config.yaml
model: "image FSQ autoencoder"
dataset: "microscope photos of single blood and bone marrow cells"
train_examples: 97085
image_size: 32
crop_scale_min: 1
horizontal_flip: true
translate: 0.06
bottleneck: "fsq"
downsampling_factor: 4
encoder_arch: "swin"
encoder_norm: "layernorm"
encoder_norm_position: "pre"
encoder_activation: "gelu_tanh"
encoder_mlp_ratio: 4
encoder_head_dim: 16
encoder_fused_qkv: true
encoder_bias: "none"
encoder_qk_norm: false
encoder_parallel_block: false
encoder_inner_norm: false
encoder_moe: "top_k"
encoder_num_experts: 8
encoder_moe_every: 2
encoder_expert_mlp_ratio: 0.5
encoder_experts_per_token: 2
encoder_shared_expert: true
encoder_patch_size: [2, 2]
encoder_depths: [7, 7]
encoder_widths: [64, 128]
loss: "mse"
latent_channels: 5
decoder_norm: "batchnorm"
decoder_activation: "silu"
decoder_widths: [48, 96, 192]
decoder_blocks_per_level: 2
decoder_block: "basic"
decoder_dropout: 0.05
decoder_attention: false
decoder_upsampling: "nearest_conv"
levels: 7
residual_init: "none"
optimizer: "soap"
beta2: 0.99
learning_rate: 0.003
beta1: 0.95
shampoo_beta: 0.99
eps: 1e-08
precondition_frequency: 20
max_precond_dim: 1536
one_sided: false
adamw_lr_other_params: 0.0025
max_grad_norm: 0.5
l1_shrink: 0.03
max_steps: 5500
batch_size: 128
epochs: 7.3
lr_schedule: "wsd_sqrt"
decay_fraction: 0.3
final_lr_fraction: 0.01
warmup_steps: 270
weight_decay: 0.1
adamw_weight_decay_other_params: 0.01
Rows from block 7 of the encoder of a small image FSQ autoencoder, named by matrix and row number. Rows with one number within an expert belong to one neuron, the router's apart. Each number is 500 + 25 x the weight over its row's rms, rounded and kept within 0 to 999. All counts start at 0. Numbers have three digits each. After the name is the row's rms in percent of the matrix's.
Before each expert's rows are labels from the 100 images, of 14976, where the router gives the expert most weight on average: "responds to" is what is common among them. Only what is clearly more common there than usual is listed. The data: microscope photos of single blood and bone marrow cells.
# router: router (encoder.blocks.7.mlp.router.weight, 8x128, trained with AdamW), inputs 64-127
# up: expert up (encoder.blocks.7.mlp.up, 8x64x128), inputs 64-127
# down: expert down (encoder.blocks.7.mlp.down, 8x128x64, transposed), outputs 64-127

# expert 1
responds to: smear: peripheral blood; cell type: segmented neutrophil
router.1 116:516480490518514515473474430502493505488510550521492458485488515514547515464519484475498485489507497538526538484500497501477484481509500489496499446512483515505521515509484521483474441498435503
up.0 016:473496500499524506500480501495504508501502466500569500489490500498503497487481521501500485533513500504489522500504507487505499501500509493503498446472520414501498548500499515497454497487517501
down.0 017:493499500508441489500496497500529387500479529500503527501527497511500448513453517523499503504478503499494467483500500502480495483475498501500508487493503611500495522500500480500499494519503500
up.1 012:499487500500489552502497522526502394529480502500497500561494464505509474532456500520506498509513505516468405500494507471508499496501498479500535581544503562493490475501519500504483524500508501
down.1 014:501507500500507508499496491500504501499516480482529516495506640501519492507498506504502517498453487467498494484501491481499496482554504467508501470430499491496500499528501549502453499502499483
up.2 090:528521497499482505492500514522492536430483497498498493501409439501504494508531584484505497497480473500551499494506502499503503469503515468501509498531498512498498496550500486505512501476384528
down.2 108:504524497502497492549483585503502440495498455498500502472613536501498502503500469501496498501500493528489499504507503497513496508520499501500504509498516460499504509501501503494495444489489487
up.3 040:557520495508496500472426494478503486499498504478493508494487533502501498490455460504496501504564480499499426529506501407509503497503485501519500478490548503520500485512500476480501485495488522
down.3 041:406510505505499499501542488516503498534500499502503569490500516500539504469498487497506495489501500500496492447503487502514504484510500471500506505498499499528499496498501500499497500496500500
up.4 032:547491509478499507490508483504497500496501508485496596508475499504498496511498453523502504418500500559491516496487477481498503489530408519546474489459506492500537453532499505501506496500510447
down.4 034:498501500492509511499498557469499512499500508502515388493492502499491502489512500494500517517491488491497503520501500496500496503500685473453500501506507480500489482502500465488504507482501553
up.5 022:509495504504550500521486428481517459504582591500507492500495487500489495492523461493499496535446500493472494497498500459501482471495502478471500486517496461507492601501501524505501508496492487
down.5 021:483478500512490492494452502500501623500448497500495500516505506516481500510488590500501495527490500504509492514493473529503495501490547490519489501503495577500503476542493449477500492451489533
up.6 015:496476500500525494508494499505500526500493499500498528464497500495509460502497501503499500512501509582499494548511538474554482473506379496499458550512492495525557577505501545478495500500549500
down.6 016:502500500485487512455500517515506502513499495501593504464507497521537508488480508475500499488486501413496483464502483529484501496500616501544502472465498502484499504500500465501491525500436501
up.7 157:524495499518478500520484470493492502500631510497500505493687500501481492510488499517497500538496469506494543491500478510499498501487513492484499500471500495517503492511502494502494471502503509
down.7 124:505462500499499505431477468499501528500365490499494499504374500494519510488501501486501501494507562499502494502490506510526503503481447476506492491548514506495492474497498503500490506502489502
up.8 195:466490500503495517518504485501512488489500461498526457496499509476489503497492520508499514499503507500493545501490475474505497509489440461496402517501501485497497501507503502501501500499455456
down.8 224:523556491500509497505500536501502501502480511498516480505478508506565485502480501487501509494487496494500530502499507492500501508523521510484499489504522500496511504492500493511504508480514494
up.9 127:500488495515499507498523452505494489500522577501500505496572501505498496468509566507502500497493496500498497485500505501498502461498501477458566496496500510494501495501503501510487574480500473
down.9 092:524503500503514513500503490518500517459499473498502509508385481500528486500504374525509505501500490492545496484490501471513503503514501484534500507491478530515500489529496527501523471487544499
up.10 164:500499499500490502505499479500766485492494500495500496499502503500501486500504499502500500499515502493519507486501500500500499502494500506500500492515482511498500499500505500495498493482489500
down.10 185:496497500500515499499492504502231517501500496499497501500500500505510508501486502502504501490492496513500493514499500495500495493497499495500507499498506501499500511505499514500500504507506498
up.11 038:505474499499438495499499500516500503501492516494501487558505488504518500501505499500502499501505491502508501498500506485481500516499511493502567489489550491500498535501500495503526583503493504
down.11 037:518502500500519500500503497467500507500504477501500494498520510500500499500505489521514465499493505500506483487500511500551511510465478506528433483508486507503499483507500502500492368502547502
up.12 112:494432503496478532492509520499494460513450456496522499477500494500498509493494487490503498481532416500502496490510481473503507495499439506509500497493523513498508521531500504499512495499470487
down.12 130:495537504500522514511492474493498489501558499502518517500438500502455500489540500512499481525493580504500482496500470498504498508499500500507501479500499503557511561481502491500500481500505494
up.13 143:512491498505503482445501500500500499499525473500503501498512518504513478481489500492499496531509494508494641499511564495488482497494508521487511468504496493500500499474500491502484495466497490
down.13 148:482488500502498498508471501492507487432498496502472516501507503510512500504500501519497491502507500503546318510499500510514518479498479513497486503530506494510502516524488511500505526504526500
up.14 021:420476501500501502528504491434507500500468516502505500511494515497470499483511486505464498511497503500431513552491506497509500502502495496490498503499487462508499645501498518504499493498503492
down.14 017:569491499497476498487488500508500503489500494500502512496498407502508504502484500492500500515500529507628436499500506521478504491496509502528487435500508611477502502510501495443500494502502499
up.15 139:506496489500499501538500491461501499499499542502504524496584503493502495509529495515497503512491499494497498488503491500500528499517498493497506487445500511487502489500513508507510425497468447
down.15 148:510499506500500495466505541539500529484505499503490500504498502507467496490497508499496488500491484479502484507500506517502497507487494510507499487517485502510500535509502504498553601488504514
up.16 124:504492501502512506503483484380504509500502490503509526502503494498484525491490526514504534512507516507499500503501499474497498472486503509500491490539478500510497499488501509501489501497500496
down.16 141:500497501490503503500500493563503499501508441493566501497499486512498502493490506463500505523476497511499459498499505500482498460499500478492490513500509500503500504494498492451515501499508500

# expert 7
responds to: cell type: artefact
router.7 082:484463476462491507492511473569486505494487523543496495493477536518495514490515467479516511475539467518517474482514500478488486501525519468470508485494467535523508532510496461491503464528549522
up.0 048:497502500485506497519500515489509495492499503505490500489495451499509511509509500485502500527500485453491481507500509507500508500296496505482494500461507529494500480498499500502508516497465500
down.0 050:511500500511500495505500501495500497500507478500496518501501488500500500498524498500501522518487501498510500508512497509501498506706501500484491505602498408517506490482500502514500500496507499
up.1 179:504475500493500502508493518558519492498553499494498484506536521501494514497502474498498425506458493476426510509498504500500500500439472506494463473527426539498489497506473503498510535530548496
down.1 152:502519500498498485446501494510500472523494483500529500523500507500500488500504488498500532501533501549537498495501460491500494480533517500502510500496572492510500483491500524499500495500522500
up.2 076:463500497494500518504500497511492483514506500497493507493531503479500488468487507470498501408504506514499527506500509489504500460513426517495501500522494466497497501487501573498499497489521439
down.2 066:542534499499514521494519585499499465537493494501511494496454501498498497502468501477502510491545500493485489478489494534499499497509553420531501528486503544531495455530500446500518463509514496
up.4 017:487501523501505507476518508499500500500485512500486501500470494497499510462531506513500499531500503495499505500502493536500510482508523487532500501504502501538503456500533493535506538499501501
down.4 015:500609500500452500560504500490500508480503486500521515502484520498506505501512501512500498433502500510516508500502506432500499496499501546502507491501500593500508500499466495503499514491504500
up.5 052:497482503509456504485489512663497464500482496515528494500501501500508482504397521500500502515499500516501478492501501477497498500515507509507500502482509490467496455501500491501500505485498511
down.5 053:510510497507527502502499494319500497496502494500497500501501511500430513504599500480523510456501514498466501504508513499492500500523500500500509494499503500551506500495520523490536504501511493
up.6 052:468502418621491517505514506597490504497478504502502500509501504501480472509499504508498497486518504500501474563502504500502500502496520510481500515511512497406497497495500509480497506492523515
down.6 052:515500587377508503503507498488499495485527498500522495483517503502501497501553475491557496499510505515521499429508496509500500503489494480499507488467500500554500510501496500501512504507491501
up.7 190:553500499501515477490501430496491513554508522498500509500499500501479443513538479511501503470479481465502422493500496498501501520503498498500521486499509498508497501497501520507512505499511543
down.7 167:503535492506502517478500616497502500522500500487499499506500526490609502504468519508527465512500500496479561499509527511499501498498499498498501486489500472497495491476500502506499563495572487
up.8 241:520471501519510539489552553474499568504496497503497501507459488498494496491487501526500459495447506496492497540497473507503502515500504505497504493505495489539493495459500492539589506495525485
down.8 176:499500506504469467527500482494545441509495426500503495500601522477511527498507496488498525514500496486484500484500487536501503505496500502513455501504465486499490517493497517480470498466500494
up.9 074:518512500493508506466541495478484479508492507499493496488462500500521473500503512498500507475504585508486501500500532504510480476499510496490502500555503493446499487481503510500500509496500499
down.9 059:497486500502502497516501497506499524464498499503506500503541499502413501498481472495497492489502468483501488500500486489513508506505506502474516500514501510532504523492496506501501500500499510
up.10 137:496503497499500474509498452445501502497512579503524497494535445489504505497506501500500518507500502511499503500501509502500494453509490539486523552533472475522494510501500498475498565505506496
down.10 110:490534500507528500516502529500478506489515471484492506501520531492507504521496513508500501499501496500498496502502515504499499499489503487501491467501518501438479500501502502527493475500543503
up.11 202:459499501495498504549501499499479506508490512500495503511528496501461486501499500505500556483546496381490498504501504498502504549481501500493565516503508500510506500503500495487477518500499500
down.11 196:492531500500512478453490491492500511497500497498500481499501514499547501500485529477502502496490498565507477502500508509494493492501500494489451488507515450506501500506507501510509467505506506
up.12 006:497466500501502452516500498502522500508513476499507525500499497498530505558501504410500488517523557492506507525500511500500500499470504510508457500498500485493480508498500501499498414500501495
down.12 007:484501500500500494500493497502500521500499501500500500500518505500422500500500490509500500500500500501494504531500500598500500503500509503499500500503504418501500500488500500505498497500510507
up.13 016:501471500500504453505500502500505455511500505500496468483371499488519433539503492510500499502502499488477501499502516499501499500500469499474495521481508519499483456655500506498510496489483506
down.13 015:511480500500443497500502498497500499498500467500505516499613509500500490489498469506500489497498528475500502500501501488497501505487500503500503506555502492480501497501500490500476503501436499
up.14 123:495474500497477499508481504471504508502500501500496497504548500503492549497604477495502504443505503501496500502502517492496500519499646516518497493520482503505501498493500520484483500499462493
down.14 117:497518500499493498512505505495490504509499501501485494522524502485560483500407511495501509491502497494493470499499485447505501499525347488513535499491500508504498499449499468519514495498521492
up.15 170:471479502498486538520495457506519453474500519492509523501504504508460501505505527480504485517500499520516520495499508506497501497492482502523490516502505520452509530497500498491547386494506474
down.15 194:511496500499499473517484593516500500506494501500506497501535473502490480499546500482487499524486498473500500500502500496502509542506500490473505501595493455517500497501509501497510596495397511
up.16 016:548456500488499500497504575501503464520501481500488537485500504500400518509500474480500481500496496497496467488504451519500502535507512503528502493505458500483499500508501505499502504495496477
down.16 017:497525500499472436500502473504500460491502502502493501498486496500527494495506503500499529566498513524498515493500502498493447480481500501512494520513511504500500502496500486493500486495438493
up.17 057:503499500493515501469526535511497523530503561498490501499495497498499500493466498528498483469506499503488500538504502459513501550511509465520518488536512436505499509500498524502498531499539502
down.17 060:519509500497516525495523511497499542499459496501512457501437505508501482498478505501500501433511502480496490486488460535500502464509495471489506482489500571514495510503497478484504498504495497

# expert 3
responds to: cell type: artefact
router.3 097:501466473490506494471504467528490495495501494513499514465505612506518515494491486507513495498518477507506484486512485474490496470451509512483489457499498503492496502474519474475514445494556529
up.0 152:500503500498499503492506498498501504500494517500485542499519499474483504502500484515495497502497502477478528539499500502500499498500486518485525508462500497449499485493497487497504497499507493
down.0 195:489500505502500500496502502507499480494503482500487499500500504514500499498501516481503502494500500525500471485499516495501502500511533499500504482504499508500500500504499494500514495490508494
up.1 022:582498500500502511498495490498499425488499512500551521498499489495495496502491548507467510501501497461500435500524505501418501505500478500491499506499398489526503501558500518450504517473505501
down.1 022:493501500500487507508485502502499499498510500499513490500500501500500499500500500500536500512501507503501533500501513502499492499492495498497481500517615487447500435501500502513500518501501496
up.2 102:484488500504496511444504511494494501557483520502284467498532487501495501508492490509505501497490463479460492495500498507497500502500500494490528504501503500503504500499501504518525494501513489
down.2 093:527496500499558500498492500498497501496525505466708504500501502500489504501511527504501502518505501490547505504502524472507504492503498503500480507500498487500498504516500494502506508499492495
up.3 215:501471496500496508500514506500499470503523456500504592500500500497527501510505459487499489465496511495472518517509504591491504495463512495491498505469491474497502448495500536486528487499503484
down.3 189:479519499502499480497507521432494542489498501500500432504500502503488502480498502496500505513502501501544507500500487416494502501500525507519495499550502500529500497507500403474523537468520528
up.4 053:454473500499500494532501496500505553496500500474504433499545499501502491490525461496500500498500486516547505503503501495499498494508500681491501501499502498506516501504502510500501481496512500
down.4 052:511527500500510501502501488495500422499509504502500526489499492499550519474464500505500512494512497517457480507498500507490510511497500326497500489500493492444490512492439472502494471528464501
up.5 083:475512504502496511463542498492522509541515487500500501496526453498585501510507473494494501502482477476500503505504498510499501481494532495501526511499552495500500496495500506491500487499486496
down.5 071:557501500499500462492469469506501499485497483501504514503501500499482497484541499492504501497484507541500531497500537513526497518497500495499502602496446488495491533499514478497592494500490467
up.7 017:500496500426490529494497500502498506515489463500499496505504500500501509536499496489500494505474493507510506501496505478495500506503522464501503504499566538441495504500500494501577537501499489
down.7 018:502502500565502504499500516507501504500502499500514498496534501500500500497476504500500502501500500495499498493500508497500499500500485586501477505521497500494501500493500497535509416502494527
up.8 230:501511501498517450493525487515500516525483499499500502500485568486500506501502488497486493498488557500505495484500506516499469500419514507502550411568503496491480440499499493508497485499508545
down.8 155:485490511501489529500493520453499499502509487503516500504570498496572492499492487497501485496499501504495531495496493507496500498545507540499435495431495493538502512493499490504489511511499500
up.9 042:510479501498503516503500501514503547496521483500494518498472498505517501532505498504502493504501485508499500500506505501499546497508505500501494502495711503496508486484498499497501488493460500
down.9 039:513501500499482352499485477495500503503508524500485500499544435506519500500538500500459500511493519479501504549500506449499502520499512509494499547514381490561516504498500508499502479504500503
up.11 056:505496503498501527488505502504502500500491509503500501494483461502566502512507502495503486480457491481496570500501472563499499455495508512500443460371508493489502507469498493501509492513501500
down.11 054:488480500515523502532499462494503518506498517501501499497493501507350507500501483535499542502520499452499500500500481498498503570491517500503481496644495495500493494498499530455541546501500517
up.12 126:487484501498500500524525502503506517500499539515499491510536501511520507499514459504502497479488489470500500500503494515495500500496518509511358470506501499494505501496499542515511452500500495
down.12 124:490559499500495496511500498523499481522558495502526544498439501515469487482522496503499534474527500493495512501498479500504505503508524466511618501492498500503484493465502459469523567500480475
up.13 067:509495500500482528498500496511756478501481502500500493490507507502494500498493500503500483512463491501514534499510500500499504497504492508499504500503526500485500495501500515502498497489489515
down.13 088:501489500500500503500503489489240513523506504500482501501498500500505500511500483507500514493517513480500492501503499498501502501500500499535501500500503511511500498499500497499502498500496464
up.14 052:434522500501493523485500514483500533494503500501491498479583500465507501496511512492504503462496472507502510492498497495502498497445505510506469494479493451446500500471501501484544530486503480
down.14 058:552498500502502505493500574523500450498492441499526500489488500500489500486506502500499499521501501567497491501488505501501503498509525472457501503511487482503482524502503499512500490534506486
up.15 092:514500500498489504500485503611499498500519481499496501504490521499490499446546501453488500501504519547523498509492505474500498508493505498507501508518498503489501510500500441496475511501498494
down.15 091:509524500494502500493494504398500499457464501500505499496500501501570488516500517507501395535461489501500456500502500495500498501492482493478483511487498509523471498471500504500585426526501533
up.16 142:499500502502503501503511453488498426489498528500525521501495506526496502521488502539500508504502498500485500501500500483498523499507430502503502484512509517499501502510505485500502505487540500
down.16 137:464501497503507500503484536486500550503506504502501476526501426526512495495497500463498512498505501531504512488501498500499500483503533478496422491499498500515501498501498501503509501501506507
up.17 061:517517501496500510495500505514502472501482491499499503498485501484632500501465491502499516601489511499501507484496501517499508500494498469504451492493504501502509531512491511496506501511541507
down.17 062:497474500505512494528491467496512496494491489500489493500500505503384496507514475503489525506500500504500500498497482532506501546493504499495498513511505520524499482504500506479500526498480504
up.18 041:503502501501504499514500499502500522518500498500505655500497502495495492502509486491504490501495504494508505495498499497499510494500495502495468505483484502499452521472500505501503492493506498
down.18 044:492510500500497502491527500536487502509559499500493341476508494503530495500500521476504504508501495501501505500506513500500498501501502500500488501497486506492512499517500500503501432509501505

# expert 0
responds to: smear: peripheral blood
router.0 124:508485473493460468517539562547505514520476437498525539512488526497448509533466482516517509521509496508501456521494490465512504526506514536446522528483505512529480485484524480502524513506604542
up.0 141:500505509516500475476481482414509495504507525506510489515482510502486502500494508542500500481495522510521455500499505503500496507473535493545512492500469496443502500494500484493504493493528506
down.0 180:521510499484515524507508493514502559524498502495522518498469499490495479502506499549497475492489498497507520555510512470511498517514500504413492493542500422541500489444502550499510497473499500
up.1 014:501480502500519429493496504501500450496517509504495509519380498506498514532492494500501465486500507484501506497508434510500505512511519459517500502484508503534498582489498518501500477500499499
down.1 015:483548500503418490499497471498493499528532491500501475509663511500496499452503490430498480503505500500490504500500495555500498494493507513516506509496494463466497496505500500499499461500500465
up.2 114:524515501503474499522518622490508537503503506501503502518521505501476514500497499498500496481497502505506508471501500500501501502506555504501501502487500465497500445506499497502468476500458488
down.2 105:492516495500426443499503416520500500499519501496499488509500475489522475510469471500499511500489502500494501512499476505508500545489446500499472500537525525490518501483504429503522539493507500
up.3 029:503477500500500511503501505531509500503494470522496516527487500500508511508664481496502472490493500503499492519494505521500522500489478533510501502513501499500482526451491511502498495509503481
down.3 029:504516499496525495500550500545483500510502501501468503510503420501497501505305504497500489499486500504489498469499490499500499499493490478500497500495501523494496500498500492496497501478501467
up.4 124:479494498500471499495503500537497501500500500500511505511622528491500493500499505487499520488404497482485503439502500500497498475491490497506498516499502501498502477475504500496500492503501500
down.4 188:514547495499496501500500491501504489507526517501492491495410478482502500501496494499494497507504497500497508496499490527502504500502508502504503498499505501501506500498499484502501502513501450
up.5 126:492507499490512483500485468518504469500500503500498444509484514499530500496495501498497530533510497503482542491500502545501490502498500471499502496496502464516506490498501498504500499499500514
down.5 114:500500500500524475524502538472499487515474499522481542500492522500464500506498508474503484496504502518502445492503500497499505541504530487499489501480502500526499504504520500502474503502483486
up.6 045:497500506501489503491501488458500482505485504501476499503506414507522495516491451502501492507477518575501500507499492482558514519504502497493491517456500515500501489495500464480516549498520495
down.6 042:496503495519553499500502511507502498500496450530499500469500625501520504486496517494497497485505495488495443499500532500397500500546522499500503493519492446496500499509498523517491502499500500
up.7 043:494474500500497523483495503522511474499469496507493508503507496495496519508565500503496500502507525510499511529494500498500501490685496495503493501440510496498481464496503469513484498504494495
down.7 036:484509488515506459501510496499503530494501501501503490497481506500515503485495540519500498504509484468487454486504537545496501501322523501509469529551496496458499504513498480500508507505501519
up.8 046:532505498508495500494438493504480481449495460501501483497427503512500507506507504509502499502508493501518477503502487496499500520579509499493472521516412536504502496509503451486509449500517519
down.8 046:482445537512503521508497475456501503496516498512485499507550504500477499517527499475500503470531509493494520512476465486510505506401499488498486515509589523553489479499500501499513517516442497
up.9 030:504485500496498504505502464506495488498465497502491505480503501510498497518501500500501503547503508591501453500492508518496496479505501502534499500501496489438501425500500448501500510502524508
down.9 024:502483501501534521485485501488497499491506549504501500500444551520466495532488478490500495466510498463479469508505498486502540519527528496496490492499513515524461537549500499489504503503451494
up.10 020:515494499500491500517500513496511495436497507499500506491489498492541505494503514450498487530521513492501525500494497500487495502500531523498503520443501571532502464501500506470499500500475534
down.10 022:499495497507503532501496497453492503502544500501502499505500511526584501494500498499507496485509501477509470501498507502485532503499464495527398494588497426511500497472499516509518490498509479
up.11 015:481496500503496496500511484485477500513516568502498490502487509496522499514500529503497497463510496502497495498501508505506513560492500509500592489519553490545493529499502517505505498498501514
down.11 014:493486500488495519522499565514498499514523477497537502499481491499498501499500500487497499495499505503502498513497503462500490501499452579502508499497500440508520500499500500517502503484578509
up.12 041:595482500507507492499497488549501499547530472500501507500527438502480501501466508499500430523500496582480524494499503509529501463524489543506490530497463506521474510490504442501523477490490505
down.12 035:433486500500499485498534491454505496506492500502488504511531551497511511476510500424500525508500514485460413499498504500495497513500499487499494489501486431492502508508517485500479520500500526
up.13 164:509521500489496507453522488503504523503495468493499496529474494500546500482501500467498488589518527423493556524498493499508500458510471538492575539499488494506466533484492538521518514500464533
down.13 130:561488499516510498508513485478497506521524526499494506500501404493490495500522475516489538480480505550503488500497512500514485501479490459515506500489504509500500504504503548499496495524461499
up.14 172:493510499500459500482495502543501490498529501513500505509451443499506493496506502500498491504458506527529488498500499524504501563533505499498502551487503511557495469501510447488501437500510498
down.14 139:500541500503505482494494504500490526488481503500516480500496558496565494498511513453498529420520498501500501500494501497475500501480524502500497484510518490499500557505501500494510507481488499
up.15 126:534500503497500502505489500497502504445546464502532494513495577487503520452501503493498452506506516501523502502488542535503498521502499496569487501445551479501489501514502508501452550492455480
down.15 128:450513500501468491512508500494493484603483522497494500500515496506508497525502465507497559500497520500499494500477497499523506451503500500477495504563500520527500512497514479501517466501507525
up.16 033:491518509511499499499507528499494496499458516500477501501502513504492502498496526502489508508512503499495513508501491498499497525521487454500507365523542502526512508498499501503492502458534510
down.16 039:500495500500516503486488481543499494509524500499559510526497496506514507511509501500499505492503500504554503523479488499500500500487503576503516628486499544460513500502496501497500501492499504

# expert 6
responds to: cell type: artefact
router.6 065:501465478515499502488507480550506507512511496533559518501494476507503520512501477507507486507507486548519471476497526468502493478538498524473506492504481543518515506503505468487479471543536540
up.0 057:504516500481499497472511521502498498505371489500469498513540505498490502494470494511465526566498556474505583487510504495502490499516497503509525522498501531522501512508500503504498485496475499
down.0 065:499427500500580516501501456515500507504524594505514508501499505501478507545496501501500508492502500490499498500500479482494500487501500508505512477571500517513501515500493511531516574497538500
up.1 117:520497505501508497502494417501501496469492494496534509481460502502434513512474515531507497477502499503537402496501495501504492501467448481501518498499518502498500495519501521503499534489477469
down.1 139:509507497501509503487496615501498496514512486507496502502518494490562500493555467481498500524500499555454576497503519582500505509512514505499485500501491441529503505500493500474507502494526497
up.3 086:500500500500534469522486498499498499494516532500500495496400521500500496503512518496500508496499500482526516497500501542491505493522513497492497485533506462533489486505501500501505471347513548
down.3 074:494489499504496500489500405485500515504492500500495502501604500501429499500497499500501537500506500509497500503501501481493501537500504489497512495459524500486498507500503497512501498613495492
up.4 136:494498501497494501502495499500518484502508508501516498483494450491456501500503501496512418483498499506515541509498510473505502515500536505502488505478495558499494488486500492496485600469508440
down.4 148:501485495515518488519504526501501517443454495501489495492515534506517500508507481506500602466500499499514400501500498505505494482502476517502493498551469502496502551497500539499502412523577530
up.5 018:499499500500508482516498497474500504515528488498500497576477500500501498500500515506500503505494516501495529500500496495500500481501502503499521534500510500513499500487447517500491496500515495
down.5 014:492500500500499486483502500483500513512501486500500510501506549497506500512406500500494521472500500496491499498500501500500497452502509499506492517460500495510499502687500496484501501498500502
up.6 037:492502500500493394517500495529498499501492480504478497563506501460494500499500481496500497510499549575487481504500512518503466514456460499500500512514499489501501511482500486500491495522504498
down.6 054:499499500500500662504504493472500498498561500500500507469500519499510489499516518500500499504501465469499511501498500504500500491501531500500503499501501476499491459501500501500518500492504510
up.7 047:506502503500506502489491509504492500489463469500500515500514501504482521500524493505492483500500500533490485505500515511504498499484509524486510599500508470466526487427500483499495494495501511
down.7 052:505519500500474496503500501502503502499581444499494498511487499498540490500568499503500491542497508447501499495497500504522506524498513499499448480529492484502499501544503459481500504491472499
up.8 016:501441500509498502530492490505494499442532478500500500500498502500489501597494507502500504474478503491498428498500486489499499519486508482500501464493500505509501502501500462518472500501432514
down.8 020:411502500500456495466486495516500502531461498500501490510470500500491497372501502499500465479498500499495510500507498442500500500503494508492502502405525501516501439456500497528503502500500500
up.10 023:500492501502489486478531500431402526517368524501477499500536499492504501507512502492500500503530529561493497500510506508500500526490489540520481491552458531498500510508500500499499484494506528
down.10 027:504500500495456523504509481575500602503521524500499504500494502500513499492510500504500466498495499400501568500500506501492501504500505496516497500538500499493500497504500522503502539507494475
up.11 245:498426500500498508503498502477492466490500474500513499500544499503472505499535474506500500459479503500500495500502499498501533499496495500492473502503439513499510425498500498501499507493498465
down.11 233:445586499496498502504500500443500500505522521485445517499502479493513500490508500514500501513499500502500515501495496504500499499503510494501497497501614497496501498501498507501499517501500500
up.12 192:502490500500494491487503515446496500515523470502502485521541498501494499507525452503492566490496497501500443493517500471500506498488498494490543511456496509522500571477498516496490493495490492
down.12 194:503535501500498506515485496501490523507496500494496500497498490499509514501506508516500483500509495494493494517504502499514486493497502503500486501493499409515500492500500536511542503501544462
up.13 227:478463511500501507463497505477506500532500517501501501494516488491498523477507469504500489486492482504485492515499502480501501498487475482494496500498501504500510537526500494498505503500490496
down.13 274:459513500499546510500488453503471490492509498490508520498499503500513500486521517500521481520487496519516481501497507506512501448500500498502494501493500466507500499500512529500500482493506499
up.14 179:501492500498502515500495522447500496466500526516496471500532499494527500497499491499501503502500497582501500502497500500500518496507503500503515472500488542491501492500503530499501500493488462
down.14 146:516530498490507502492514501517501488508502519505501500496417530501511498496527496460504473505502501493500496487497506503500515490524495481511498476498469499511489522495540469499503494495445492
up.15 011:493505500500496529500500498500500498495421496500501480499496502500524500509506500500500487479502500488502507503500499609500500505504496500500410503517500503499498422506500500496500451500496500
down.15 010:486497500500499500499520498495500501500515501500442510500492500500467498500533491503500575500506498437435494499500500464500501499493500506500499503525504498560497495463500501508498534500496494
up.16 121:475496500514557503534500518475499548538537490497500500494479504496456496500466507509508500511426489498505547498498500527496495506501523503496500490504498471500495454482502515509502410501483504
down.16 123:493502499500474495504500463483508459506490496501500515499476495481488497498505503448500506578499503548486422501500503591500499501483481513493503518496499498496494524497500441523491498499431504
up.17 018:506507492500501498508497503562500481430498563500500505495500503501458505500502497478501496505497489510504452498500504536491500496503500502438501500500513504458502496521492500501497485500458526
down.17 022:500500500500492498500491519501500488499499494500524500500477511501496501502504498495500497507501500506500552504500497508500502508498498501499500505506584502501500495483500490501495525500500499
up.18 060:641484500499494491500501485501499508497500495501503503489452517486515504501499517488504525509529501449499520498500497500500500537500505498520464465521491503499502500514502496493498493499500518
down.18 060:344503500496501494500506495501500503544456536500503476503554499500467501497498500500489509485504505499496518497514481500477500485500500513490495530502503515489488500480482513567503507508510496